config.yaml
objective: "flow_matching"
targets: ["order"]
moe: "expert_choice"
num_experts: 4
expert_mlp_ratio: 0.25
experts_per_token: 1
patch_size: [8, 8]
positions: "learned"
optimizer: "muon"
nesterov: true
orthogonalizer: "newton_schulz_5"
lr_schedule: "wsd"
weight_decay: 0.1
Rows from block 5 of a small class-conditioned image flow-matching model, named by matrix and row number. Rows with one number within an expert belong to one neuron, the router's apart. Each number is 128 + 24 x the weight over its row's rms, rounded and kept within 0 to 255. All counts start at 0. Numbers have three digits each.
Before each expert's rows are labels from the 100 images, of 14976 (inputs lightly noised), where the router gives the expert most weight on average: "strongest on" is what is common among them. Only what is clearly more common there than usual is listed. The data: photos of arthropod specimens (BIOSCAN-5M).
# router: router (model.blocks.5.mlp.router.weight, 4x320, trained with AdamW), inputs 160-319
# up: expert up (model.blocks.5.mlp.up, 4x80x320), inputs 160-319
# down: expert down (model.blocks.5.mlp.down, 4x320x80, transposed), outputs 160-319

# expert 1
strongest on: class Arachnida
router.1:155123125126119127111148099140082183136146122138131149120147151125121112140144056107199088092106095119139137125142120121129134137119121128138124116118134122103132126095149153163081176091170149156095171046163121087135101122122096142142094166090115129149129133091131112124135120126128136152157127140106136147103122128114132124122109145139136103110099104140083127117128140164135142132123114116151127137129113122102144131150131140108127142144124127195149111110112107117146097146126085
up.7:094120127132125121109098101114121219151135110107139114127133106124113107149124108089168113109126136133084105104102134099133114141151132130086116119112119095065162132107129135134123192118133129106049110093141145147132123133129171170147126143132129101206128130106147130145165149131109125145119153134132117126126113123123163135121129129155121162087130105141167138138120119139255130127096141128117125138138156105107096122126157132158124127157098147141138116107134126130089132144161133
down.7:115130145140117109135129132125131124150117123125120125157141160119115098137099048086145131108130131140109114136115110127145136139142126139091145151143124130143110136124132101137152082126122140092239118093110129121123109109123142134119127255121143142140123149107143134120134142156123123129142110129126132116131157128174126135118133110124143115144119125143101143161113131118073133122120101114125086127126121122119138151130129140136130126142154114127115114123135142017133108136154129
up.8:154141179034164133121137134134102048114130117102110130093122170141115153130144111113191106168126115113159144117119100103142132151103125129103128118114091144080106095157140120160101182118091129157142109111111120147139152155113185135109126173116130131175115101142126115142188141162103114134140123108132118090115131147120141145123132120132109124094118108132083136121145148111172115152112112153141134123097130134135082143129094148165093117110151121144142125084108134137107163139169119
down.8:177126120197154120129152147129130039163113140133107132114128147115139105113111095165169136131138142118107109137117109133133106130136127135107145125127133110189094128123120146154149089107133146126128126116159137136142129121152164146111130082128125148128146136151123134101130137127131119130154125126138151159123115114133126119101096151140117152096126168114154125118122132138107152142130142102134162140145130119115125128132093150063095172108122112144146122102129155043110137126134120
up.9:133126159140128117118142129147136000136145145146145148147144148104136142137137199147157152113142131120119097150127129130110141140148123143128123122095129125129136115119127115124131152161131077115151120100137126113142118122119191152122151123111140131133143137141129119125175115125120118135137127141111118102143113134131114124111138125127112126134129146134137125093139124125144158107146152112130101143124119139109113125113136103130137092128112122127102131118121126141150123145144117
down.9:138121130173124131117131168131123019098113130126122136082134148117130157115135000130139113133129119126128134134138127124131135123120130124109128136141119125098135139122123147128129104154127121102136105125126142149122115127151166097123115052130123128134135121116136124118138129121089128127132120135124126175111118137142111134126133128111138118145120129126100131119134129121100122127142121120113149131113131137119132150136135142182140112123114116145099119121120115122124113128130118
up.10:133135132136133149119139135149141182174138132123113126137106124134121083123153202120135145116163136099178096127138091077138136100138120135134142137117134106148132138112112108167101139120132143094136108088110148139123130139124100166130113112121119143116139088098129098142156115139128104136129111137095123140121138129118146134147119124120183110105126130137118141107115126108208139091080134084055132119124111132127111136141167125138102112156083136187132122099108118137130138132135122
down.10:146116117083139115147128117156171110136136144125126124124127104115146156129135049071189128151116137164113128128166147120126118116114119089091121086126120123101132139127115149146142084147175068119086119109140125115126128125144147141133102055141129127181117127111113129121107143117084111155135137130129136130108145129162112150151142137146157126124136114104148132121124130140089132109097120112165103111144133164105090137113165138105078138146128139157146118129112114122104129112148134
up.11:119163130184124082136142113109117182145160114145124116125161127134094138142124179154132113161139109142136150132124157102127112104158148111135145099101148119164144119098139095111125138130153110148032132141194120120170090128133126106112129159160139103166150149139131143134178100123124102161123103137146129088133128149128122115131134113141102143114093104104126140138157157121124112106135097168172126115120154151128133144083153140134136132133125131115151128094133127114153128110116125
down.11:129134133149129118130138125138114140114152146145130126088157131120126111137129049147120128143120123128129107132142112137111133128116122133112119116127128138173141109093123161138091135134163073110069149108105135111118181135135097093119110073128118095168125138123138163117131106158131107160134126141145154090135181115147130108115137145127127138146133139119139151116132112086103149144127094142148103100145104163126159123123177121149177118115114153156158090094101142088078122124129138
up.12:143104090120148155106131144154081141129159127116123117136130098172124118130121130180135154110159136141071144113114113127107113117117142182186144117149130139149129132135111110139129078138097157127164122120143127100128130092138134120125115102137165121119099107127132141125163122144077119119145096125135140025115200168135125138093159135144130140133144142110180110121178120112145109133138097203129112092106132133164161134132115132107144107104131119134128120167128097126134124134132145
down.12:085136141071130116135133136127163190120139137113139133168146097124123121161129074122213121149153141143122102132151128118126128109167125117153138104129102147179120122135156149170126137148135149098129135112085152119113091125139115142151122088140147126135122097115098122120140122131119128137162140104130117112107078113094148140110113116137152083142108139138090102129112128117135131151127159133074057153143126151101138130128136121082123127135140126141162117153159091070102134134145126
up.13:097128143038139107106119133108129116077135122123129134139161104132124148154128215100138119135118105131156151122139127138122139156116101117186115109110134121116153144140123166143100144107138124131195127139082117158129177092131176164123142160137120125124132121119119144118203169139110139120143154147152113160115206133159112095115133137128139110110116125156111114101130120137151129130114134109076179104134113113125159128115163123140159138128139141094115117139115123128141134110162094
down.13:086118123158128124150137094130146165121155103122138110160141119117140117151128221085142132134120123154101118112147121151116137103139134106085127072120130124098107141128145111124123053130155135133041102125115117142140120124098129130119136221131114131153124133100096126153162128148160138144140149123133137135119136147113111144141106111133133108083119074141130133141099141098105117152113118139158128132149120148099122143124192117140127123150119120142097110113125127064143122130144136
up.14:043132104100135158139112134139118164131141135130117129132125118151098116133117157161167175119137093170092127144118120114121128131106129090099123117123108102142092141134140101157140112182113089150096126125223110130123124120111111140128116045122145116166143157144097116127152126140141124122139124125131125123150103132131124152132109123144113129129136124139111101119097124170229106104147172131121150136117125089127130113148108132138129159152097116131147095141100095119064145123109098
down.14:081120111181152132110146104140150166137158122138124128148144139145135166125116083134137109122124134136171093138150113177112123150133127128105145192142129138129100136124121111157114114132178135139184141114070135139106099123088120144139122114134116101081113134120120131133134137120148133139163122113123122091121140149064082156128157128140121152170099142105069114115125151092188152144144130138187117121088124135116144124106166099080129129122114103147137134117111104098153127130123099
up.15:146120147163113118118112114113133091141125159142130142103127143125118151117135118102137145130119131122148115108150109141133138135128120118186110133124141164137177134129129069121144104111082185110145090126125139137124191120152151126121129084113121159158144119127102114115182130147106141147137103140108144127124130132115162128158107139123129147168158156135146139116146118131211130125140149116105216118140141160123134143158114087138128130135104139102139116117119162109114136135140112
down.15:152155129125156132135122129114110148078137122152115140083143123138115072171161055082172119115130112103103115119128112163119111128125117164047111106133114132079110115095134084144118056118151153129146153166068135143121121118142168123112122050163153114115116118126161129145144120115090117149148149136139110119122136127123146131113144143133123104170118141137094145116128122078068136136140120125164067125123120141152103096153075127201132150126110109143123131127157142042139128142113152
up.16:133109133134151117104152123117137043155138105120076143067103118132109085110142221155083139136152142136173126130120114151124131159112115129103129154087115149102129129125162119143129077096120094109067133148161134094127129127150137146134151058132135107070152094107121145125161117112119112154125107143125144112127105142113118174093161120127123151134128131127145168114141119134126136121118123162139192121103155097145117125134141111166152131144101124112135110103118117152113113136137117
down.16:162130127182125123119119122136145100101141128141098121099128124094138162123118000083107116134159167115196107114117123142134123126119128131171128139108138132117107119110151103135127170140121107089121133077102141105100119126157103120110110043117118123111131142127117124106091128122082113127124129127149127123096126133117117110116138130105121155174128151128134126139118136131053134116110128124151131146154121144115177145120124112097087145118131132134126131160113125147114128124119142
up.17:134142078047131098134174164114133071111131122117125173085124154112134129134110140093170137124152123138117149111118116145163142131130114119146105160083118118087135124119156123131102099096127106149173114130122136148098135129109151143168087166148101128146114073137112136140144116154091144122139153127121137161111169146139123143141112128148148114099113195157118109101160110155116167135127112120095175134145130124128143106107164145142116145139129143108133096134123079147115119143127097
down.17:138138126082151131110141129093121110132124122133111125143132150128119125166147054207117127145119142142082118158125156115141117120122141125125117151145121128119112116102133176108102145123116157128107126176127108113142130141140142145136157189133136102153125151146125114131116145130095131113155151118157138086141109130115158100110118135125125146145134111139145106113132124109158144124132145133130090126153137115156143134113148090099114138135140127126151094159138160109138112109121104
up.18:097130129118134141102137125151130088131166128084145129126103142124115101137103119186152148100142125141140148163139122138127152123129108127175098141108129149141107119156162136128140077138136124122085110099138112106146161159127151120124120214123128085237116121120157126144193139167124121136137133116131142120134124144131136139118131130142138105133148128161112135132146138146196153153108108149098174137133135139094114121124165091152149131098127129138112159130112091109100126126116135
down.18:160133134103110152145121138155140048146116117123135116114139158130115152134134171144168121116143137114114148115125135100137150132160138133171125099114139136095127138133150112131108161142120165115142108139081157164110155157139200149126136159128137109120122130152163116112159143136126119157117114131128133108122136129125143125153121116121115109100108158149128132140133136111183133133153121105181145149134133147139146126144145134171144123150147131117070127163106129192080129126123160
up.19:188129147092116114100133097123127156117141141106136124133120129123101103146130071106137101108133123113141125088150110131129131134120132136167101151113116073076133135131153145176099158130163063159074145131127142120149070132120151128109109152142140113162097098120100141113069181126131119122146116136142101123129126131104139124130129132151145139065120117156130105105120147131173150102081120116080138158178102126118110127119157121107104109130135108142113123110139077130149152136125110
down.19:055115133126133118107131121151135135126134125147141114166142133140105107147127160106111106127131123111141135143130134125129092140118132129163132098124122125169100131143102170128140135105123124153160138116132165105129177115121142099109115101130122117159130069141130124134148126083123152125112143119129114109125100129137145164120143104125156122122122133126146098142110134119092116129155134131088075117110140095118131153133062154090140154130145111100150133148170094234172131139128099

# expert 0
strongest on: order Hymenoptera
router.0:110127169110136120142114084091126092117111117135129131162125135150101154109094137126130125145144142149106111092101146156132112139133129139109115174112140152166135131119144078123148153112140091130141097168159133150138164127116170142152151130164142135143122110178112145133127116140136113100108128123124120086152110097118088135160150111098137139137166128118187117098129089102206149106127166111113118123134146143186104080099121102139183100131105161064114113107152135123129130122109123
up.7:163122135155120122077133113133117092119120134126135099107114123117144138144145127159115129124100118136081134150093123101144112138109132157143136136119121116117147114121118135150144152089098084130079140126089158118130113136121134255125132120167157112129120124144149133130172126126130133118143106121143115123092179119134131128123151130139128134143125134154109136126125121168119185114144121022130152117130141109100152137088151131142097124112109174118147096079142133134132140147131122
down.7:054130123145139134142123130134099130138118124132131118046139138137159091147126107141113147140119111134082124123118118135121126123110120126099106134129134112201129108128138132120090075149131045127174153135149091122131142121130225077142149120135148115092122147116116134141122117137114105149136129132123116206158097151102109133134139130121147128150143152135118127117140149114135121122138105231109169128115136143155148106141141129119103124139117154107141137103132125191126127130129120
up.8:203144154172118116120120138143140126091121152104149141145164139134108139131137113142112148122120113131080114136124143110141116131130109140123143137120142117094118119156121131133145194138086121140129119121121139129142115146141127103093139109131109109060133156116114122147157118106136131133107133151134113156151086135150159108118129140105090120130106081136156119123160161094218138110095136149108045133145142166133089127137118121140112120149108085150152115123142147114128132137111155
down.8:068130099198121114140132077152151138129136140123124131095118127126130106115116100178089125129120147159145133139147106118140111130138104100165153123125130122105075162129114109139111086133151082148052122106096141176107141125090145132132102153109125121131121143136126148129124137171142154161122127132123120174154152128117108114117125123147131093093111142128125126138134130126097130132138125120107098135082114144120107097152137172144157164123131104134124138087135138098142112123119130
up.9:129112154172143121119107156145147108101143129111165135109126119103120134153089168120140122160110113153104101146119151162080172096151107081090110136134103096100122140145136130121145164120135152154120087114142105141135134134118106148100135122170142150084144122111153104154161158134191136166139079127142121117140130131168162119118124166152113090114115157143127170110140105144133123137089124140141103111122138154115140135148176156145094116147164142116143173129166113127101147107085103
down.9:108121120146117162115129131121117070126110117127123120123117140117092138146116101085114108139160125159096113098109129148106115151121140140057156141119125104183135140135140139131131181119118138128145141129112142137122102138138141104133126117124136147121132129144129126092094113132096103133128140111113134059148080128173105121140130134126122124104119116118081156157163110128164128095122139128139096127132120102147111108135122130119111143126168125141139116136090147079118145121121165
up.10:126139152105158124097131126133131096112112106115141126149153116118127147123122122135109157169131139153145112103144107122101126117110110091109088094112118138127170110138125121143117101109135075145139146176100135131123113142132119165131164116116115147107159100120098130144163141123144113105142116111095118126141104112093088131135119120128104148152108142139132137149132128115135170107077133138088127128123113133144136148135126109159127121132101114140142130109139120120128103135123136
down.10:166116136174129132121126136118124122115140136137132135113133112119124135146139063105089148125107134150103118106119137136133112143121114143029116150133113098172145134124116174118077168116095116108131122132158116136122112115171123108145160104121144109123136148119087122132151107147104123108116120138141114110131132118144141124108154128124132111116137124114142156132142108079131133077137107118109146116087127099145123162130119104141109101145101159126102134146126162083129123124115130
up.11:153105156153114116106128136130093136096135123133102115159131106126109152134120098126144127128148114163091122112132136138145156169083115110164142168120121131122144127117153089142129099108088040124083120162165137111136112127153152134136134110134134117144130138124114124164163131105109137113191132126144117129150204109092110119139139128121142142124127130131152100113126123097212139109127141116102046127131133143140128125132144084121182132136135128121124165117118115125155128132133114
down.11:095135127163137130127144141117139164137112140113154133151147162110116110135101142149101107137131122102170139107132115120122129120123130119159142067128123094157123129118133130148125118147134121176153136123122136129131224147151090151128098095149126123121147125126138124087149143125135122142134126128142136083140112131126162118148113144091114150086144108113110146134154100133203164140115130132117164121139135136113148130132080140133125175120149146169178102155123148124096123126131152
up.12:146148167160160119069123143095126134139131130099139160107092137146090173110148151132143149132123171102074145118105130129106168101142108126123091111139098110144134108130096128130095104151139083120169162122136150143141160135089095131126181131131100093142103100129099134155173101131117102169117157129127134108162119107125129169121140122124121157121143099114138158122155146086140141116129164158087063101109118117123159114141139134126124131122111157147133156155155121144141139099138123
down.12:066128133196131126110138130111096085120119120151162122127170163126119107188126127132126129131114158091167141149080140126122139168142146089067137171155124129170157109152139139139130167143115098088123119133142121139126111164143159137134159105137139127147158127118127138113118140093111115094156148108116140081098144132132144106117110090121169107141130140139109141143173126115135122114110119114144111158076129125115144126135144147162119138150134096120085122130139139073105107135124101
up.13:106134123125142153120131139129111056170151138150120126185104112160110105153129162133110163155115071115106138111135090109139164119100122116120124086160124111108136132148134100131148134142136130105131145128126135144091163149128123109118110163110171129130124136138127133139185115158160101137105091132132106147135111132130134135145168144152123135157132126142089153150139108166131131089130115150099124137100119108148067117126124136137107106132095113082161119143110141141109159142103101
down.13:134152109124132133136132151142163056128152120142124121117109142135128111149138027060123129116133129131122111163162131134120135113140123115166120140125108116104101111120136149112156090102159131152171107184058105140109026116097155100110104129127116114099091124132135135134135153121132140144174148142149131135152126138134120134104130110132152118135102123141160101146112141111146127102129094151159111136110130119105087104123162124196116126123111143103113130139146081115132121140133141
up.14:114124165063145104121127150122147101065120145125093146087139120154137147138143190174126125110130086124082133140137112101143137111104131135157117141099110106049123124135137130170116085093135083154153124122106129147143091148158102201146097149131134111167125128136130123135142135120088125098125156140141139172079097102169118123121120118140098106119136132130103123120111119113157163133132108121134124112116110108125152115129122111145152181116140123117087115088125148115130120122120113
down.14:120130119082138135121135098138135159121113124130121112131123143100135150117131147063098119129164104136080142139165109111109123128133132117147146128137121097175105144113131187119122107153141116108133123119162123129133124143133117121099110120125137117164154135130144108109079131146128119134107108125147127132141119137175145115157127150105125117075123129109127166159142104108086124109131119134140194126159105142108112168111227099169126120142104149183169118130117145147082141117129144
up.15:135111114172129127136128087140142122110143129118131126174106119148122129118143155159113107136141080136206137141103122138141111129110115110189133108126135106156108121132103114137141165147094123121211117144078124118125138123118089130102146022119128140153125143125139112123149102120147144139117143125132129130111205142115138130144162152146121078144136148114107140117174129108104124125117133131126182125123137126132107113131128117117136128123152164113164134156134128135110136123125116
down.15:219134140186113125129136130139127145128132132130107144085143113142136132127141076111110103094144126143139116151131125107147130106110137111117135102111128097179124115103130084135125119141157140112211118107081119127116129115140154142118113149116124126121123131105125128092147125150122131125124124112144151180118103115137132106125118115141141123142103130143129162120107124126104132129122124117177198153140110153150141138129083163125110087111105095149150106105123099041120135117129135
up.16:051124147147133108154108101109105113118137159131130130175149130124146125133114141174135097126132131124101096115096150173115113118149117112176116142133133088188140118134129081134131113111122106119145122138138104141111113134103148108145125153101115158172142121139122146131210110130120113155084108118134095133098164123129129118145125095118130136118120135127115129116135117124189148116107134142101079140123130095115107125129087115130107094106087096135156144136128123092126105120120120
down.16:134139146163136128126130083099172166124136156137099086094127095123117144140115154106188146119092120171182111134136140118116113151165123151174124162156149142144166146130096116179103130106122116150114133122151110137139090107121131136157116182121125093123120100120119123182164101181139160103123121121145152103140151131143119145115140130158142117084123093128171126131111135111127163133129123120099051119126108088153136134111131105117172125154145146151131173139137176107123137151138128
up.17:121108134168121117129115188113135124062088116164143125132129144099154154117136141156139138137168147122115119126166129189135102143155135139147106135138136118134158122069148157110110115112117108076143142103165149126149079145165213124171131139138075144133150108125126148128174136148107130141124146121130145112129126120115117124117138105115137171144126139116170116152151150138157133134150117153111113150106109127115188120104131126142170125131118100132111141108098126117138106142134140
down.17:137119158123132099109131082110112131150105141116122117133167133148147136108103193165154138146122121144096123176146134076127138118130125128084111062146118143085135117093114128143091124148136071116117119074141110100162128150141146122137133139115179120154127150129131143129098140140105111123097099140142110128129066135172132098098109115082071159122130130134084131119128138111176128121138139137154106161122132125151200168136168080160129118142153149118142114137133137080136128111130116
up.18:152132126112141123110123141145098071130113117129145114144156127152118143118134154077113124130150109153033110125119125157132121122124125222117146127124116124103137097126154119127138168141117178153176120135130096145121104122151127136094110100130183143102132157150094114120117107116115136116147118136117117120155157119142135127134124123131122123145149112120169112154153137127221136110130111138113000127172131150138127140160105131129132128133131118131115087133098134125108120121128133
down.18:109150138129135117146119164133128123081118143144093135057126138126101130134134106167082099124174130105113112091098147152124129139129125165172089119146131122175124099148118104164136143132167045097176129103167142138116136130185185168118108152135127113107115141150127110157096139164098124128123133131136137118100105125144152128150136138118157142167120137128079126148110114100120106139132121080166201125107122155162110113146155123143140108119131111138121156149111128105134121126106150
up.19:080126157172150144134132129116123227134129126110138129144089086133088128116131139095157132138124096134109152096131161142109153112088123133136113168155126170114103132134135120136123135147183104166138161150056104108127092126129152105124150165109136116116135149164131139142158129137144119118147145150122114169155116108124111114136161118143146118133109109127125105172123125108184148127129095136085153147126107122158087116120094150103105083120137124091110138131120041143160132139132115
down.19:166147111201120133144116082135138218139116130127090117121109177111127119132154121126157111104161158112137165109107139124129133100111144094133141106124132105143077156150141118152155105103188086115167104169110126137101150137146119112125142145150126136112136122160124132149133137117147101143118106120123142090117163144122117118135109125141148146175106123145181114191132117114184134119138164119118112152133123140124098143120102139098102152132164115152133150149123102065127134141116099

# expert 3
strongest on: order Lepidoptera
router.3:109123116167131139144147114107126187154118136146107127072105128104154121131136137115104150121128164142116111132127126127126120115125140107111161097147103137146130138125112142095122087114120115139127137125058151178112109124139174144117114133134143144152127124118144124141136109130154139130143115124135138124102151123116118104113111117126156167120140107154104171131087137150019139120153141093115149110108120147128143137144112126139067125121090156151167122124126122128121125131119131
up.6:146120158152132090087127127135186100163126126142149073167122077154106141101127099131129111087095108154128122158112131128115111154122101188123151131100137104145150146120136179127146153102185125103083139134126115085138128132080144120090136120127180076170136132171149142133172105146123122099125126124155148134173157122136148141178126139125109131143164117104171154172173124133132119110145152129129180135128117151125146113090180173149134128156120100133119139119109160122183134141141118
down.6:108126141077117107111145074132183109136135138135080097149099099103134168095125126172072134118153118185115140137139134111136106152139138157124145151117121123160136158158138110157125120119119172110078142107119155121128119096104073157119162192137147134113132103152127145119128120150187157131093096099126135082111169116123116118102137130168113122097093134135114132147106131147134096164137123071108178115136122148149096125113122106113135108136129121156119131133107128136086128138131123
up.7:069135092102111164109096122129120170085121115104134130134150134131151140112102121111120134124142117091112142117111103122080136144142135151133135119105104112141109154141129158120103081080100104127100113138125101113117070129100068125125106122135140100127108107159135154130153080110116128141099139169133105140099154120111178104129099113136119126105094147144150108163132169151105145128126102129106122146130108058127145097116104108153141156134050175135153140130110122130138128144121140
down.7:189135135098127108128121126134092092102157134113108126143115122136140145108139150188128149151117164133113120128114138134146109148124138139078138095134119140111108139161119076158127138113118086102156120158162106087140076104116115122115119133150152138139112155136139128198151149163143117121136090139156132114141103133120128118121147108107125189127116119152192138130134138139137147096149111159108108148127137104189175162135140078137115126163134124099084121148144151128155125135123129
up.8:144162111135121085114156121125148149115154163176123140110105152198151147147126137131096123093090185173113154111131124099140126162119127108130123102147069079130130148060123098123164116124133104128130112148131080140139145124136146138178130119188131132152184140146151134162149180136100146149154151138128165127143135180155160102118165115112142138104150133157128128143120139173121143104123103126111125117145075118137178110165142071127139145160117098166162133089169116140166106135130143
down.8:151111158123128135091121081131132083098110130129135102143118167146132176156131144158160113115121150125120125165115146133131117124121160114136138117112081133073141121127137109087124160129135121064114100144139094113129133140112056123070096136117142126100107128137132097104153142095088130132157154136117132153126066154122154136098152140120148141105104151126099121157103110107131124095114111110140128157156144098139123085152094156118066168147085126120106157139151089125080134144123144
up.9:111138108069123093126126109134158198116134129097129121152120107140129146109129119093126112155140145152155118106157157124107151159133116097153179142140153150119116138113146140151115102111123132150099118142180175095144124124130156062156144136112117125090150136094110121093227131098118173117153173124117102133126156122175137124120130097090151126113113116100143144140129139151091108118130168120125174124147158115124110124124119122126137103142114109180083161092116130100112099138153115
down.9:146141129043135100129123173106132197142122143129109137129102162105112108125117115110146101105142134129144124145140133126121139146150135122150119130150124109184134151125125145143113128138148077124172147125096122136146109157124137150141141114120124131153128165134153129111208130133109146116106121113126166151115118130127114140116119147128116121120115117116116143126177116144149148154135126141143087125145111110140127129123133159098113146123131116164124142100095135053091121131111109
up.10:159137142132117100113152150132114145180129145094140139096122129119088076127123120138118091108086165113113147167114131119123142144114093104211123137077110107160160166125116116149136134115155126144174115116103106121129134114146163114138115112125140103159162102146130117148209133141145133105107130117136108095124108134152164140093136144108158129147118152146180124102140129134134147095077139104141109137132093138117135111119170145155128136148128131125105104069072121123155115125146131
down.10:139158120156124175146120114130131097142144141160150112110124152146130111122114105112165184129097109120125133143107107132105138117124168106055137103126078137143089150138129145120092123118125149110174138119141103158142145115153123140134159143100132157097109115115163143147138088092131181126136118152147121146171131147097170137126117130135077093119156093144180144114151134134100142131175143106112123128121167097148104148104136092149121147167096123125120103153073131099117157127095130
up.11:126118145132151116115162162097146125160141141132125132110151091107133118121101112111150140138123125134100092114102116145117145146115123108076120116119121132141127127127177130131127071135145097116061148145019105166130084130135134150115134085110130133126157113151118102159136147110112122145118118133130116156136240137126125119101101123119147132132130146140099142121139145086129138113144132121114205119125124117151102147131131114116132139139116137111146133104098147110127136120127110
down.11:137108111140125136112129150135129099099123130125121135101127129114143149116169127089120111118142130131187135125128136117149121122120107130177143117139137141127119139155135128139134068140147138112069132131024124126137126143146125091141112155122129136071115109137123133128128116125141116122149135134113131064144190138090122140150127128125127115149145126126119122135139112137129127098119137176082192124131141112114101130115132123157096128132140145145131167153100112125160133129121144
up.12:132129107134110100105119107118121110099103130161169110120136142125053130137138114084154180146155094154130079175086115122142121181176128131079085179110177096153122117135162087157135133101139145118120146175116107133077149133155167126127119119154119135135191117121135152136124107132126105143145135102131110152130180098146106093113100152106182161107089125153129143094104100163120094099098098125126103105183106114106134182120154144106104137122096115116123139101121098124128126097133121
down.12:182135162143128118146155132128116087094150137150150122157170114164145150135126147075135100149121148129120114094133146116116144110151153108086123149073148161071144104132135138136126144126133097090148123134191160075136144154153116113121087140093111107142100127150143102149143109123107129121139156122123155137124122104112151118119137148101169118126142167125120095140115128160140141158116172101151052125169124132158120122103140154151088123137143132166171136135180077098147121096157114
up.13:151098155180139122103124166151151140150092107115150125107088119127147099135140142142082116137131104141149122129147125127135135121152134150122146123124124125103120128101139115140123084132164129119193136145106132156128131164153110148107102119112126096098138156129110142132200134160126148174120141130188123066142179159126104118142176122141131128113091141111104131143177117148163105100134137175096131128133119122140129106121106108145109123138138121126072122132132123140113148090117130
down.13:110137150145119126124138113124129194110113125131126114112136132127089127110143092142144121118129135128114122112109105111122170130133139116123126142124111153124137133127133086109152125134145134132111143129095156108111152136135138118103144130099133124096152103122142116135255130151119138141121116116127150145131066126154159120133137141139122145131123124150125116124115110111055117125151138053086106130130148158131112136155124118139127107139116109161119106148112132149086126113136135
up.14:153140133131131121141117125113128134114146151142110150138125084112156133110164130104187107133125136112091071121114137133146166145147135146126153129101134123149101135146126157133165156158134108113129117103107143132117159121103181124139081117104149126131124142080105121160144098097146173146173084153113142169097118118137120098148121115146121155125151105144144108135118133158127149113121112128103155096122109131113135080138148101137138101147141140200118168137109126138181098131117099
down.14:121117122149135148119111119126108103136124143137112140132111141122120115134169092139094131167156107127157127116144129118127142135109127118104129092125115124145111112142110155131095101126144164174085148151130133141130076141146094108112067132142118116087128095126108122118149125139109107119161144165116144097150171123153113107150116126131114110092133092110142084136140089145146132111152106148119122124148128122129126073138082110115072148127138170109168100134120130127093141105143134
up.15:117174167110149067137165142098145135131140138172154162129143146143151119123113129104088158139082150160132068150126145108116154137145144116130122141120130159125136136088150132158097102152141114142114128174143140145118148150177124142133098120158118147133176136119129137111138143138119097102181112132166112138187140127129164117083109114124127097114129105148130157112111156120128112069105137149139127108119125114100129140148098114120128150159166076112125117095112153116120132117130142
down.15:162104123115145127121127107155148077101136136138141119108125111140119146127137092148114122154139073108111131118086105132109126131129103120103119130116107141095131128159113122099150137110166120127117120154187149052116142086156088133129104127121119129132126128128114100156099133108101108114153138102147100167111095120168148126117171135123164139120114141154151120166128130116165114119136139090137066112131140120156101113120089107048095130113107165115145124167165149128095120155126140
up.16:169131119137126126104128083130131154136116119113153119140141185116089154118134116101111114148138161137096126121196117136108101139159117109126127101119107110158181106111126118135115109125133101160098138180078134136125127140152128150091140112122119151122121150110110142136157144114126152088179180137102129135117113143105134144118109121129121121172136149095181132133138119137133137148104095191110162104102155177094143162154149107115107099163142098159120114061145164126137099108143178
down.16:156126108056126112169128142122146119149123107125123117167107121125142095135107099149175129089141121129113131096155100124123163141099115118099136077108111093165117117095147133098119136161104132188113145143117111124110160106129134174105102120113119106080120146106162146127148130127166147138161100132129131092153166130141081132109135103156132167140099101136145148142141167117123111132119120140130137121137121149125083160150127130207148159090099119146110127093113134141161108137123154
up.17:125120134098123117141115101124138108099102140124148146165141140147102165138137109097113118098105122148126156149106124125116110133107113119028096111122139111099126133142133095147083122123104182171121115123123129079134126124135159140160162169150109124163134169119110109132173125132122124099117137101130106169107075093124123143098131150134101122137123134122169137129169132153114136127127120145127162122140145145105140092132174124093126160105141116095131113133110095146167133133155141
down.17:133137119148123131110123078123135165102135131135100132174119128126103141136156112132137118116167141104130107109114107126129098139134130145186133143136120131072142137142116121154143095137192073125150133137110154114115143120144086151123135178123110108155124139143134131149107118159128131135108124120148135078151105127152132112096130132154141128136123124138191120132141116079156155136137117113141126130125130119156118118135143090180127129106120148138096143130130119140061127141115140
up.18:092111089132098143111110143102120132132108115111109114105156123145079120117163092103151133172169133107116115140157110119113121109109142108160121127125087117151115095126120119151133102132139099072139142092240116121122110141157167124134098157095102128129134128127121121153126105102148097104112089097137094121104175141161167126125124102126112156134139115153078137154106143136125136112096114134128117161162120081095151108157132105171119125098129128126150097123134080128127107151110104
down.18:073130114124163136108127094122131112119144133148133110220125118131133172176126138156134130131068102131189121103124163137131105132131147127114108178127153148089119151127121131133113072108141154145144134164129140150130136113136203146136118126144174115151132101125111111178171091166124103140130150123159160128135162132073154115120156150123137091176138122127123134129084119096104143123111132097105118128138122102146162126111151117098144071148130134149161114163128158117115097117114102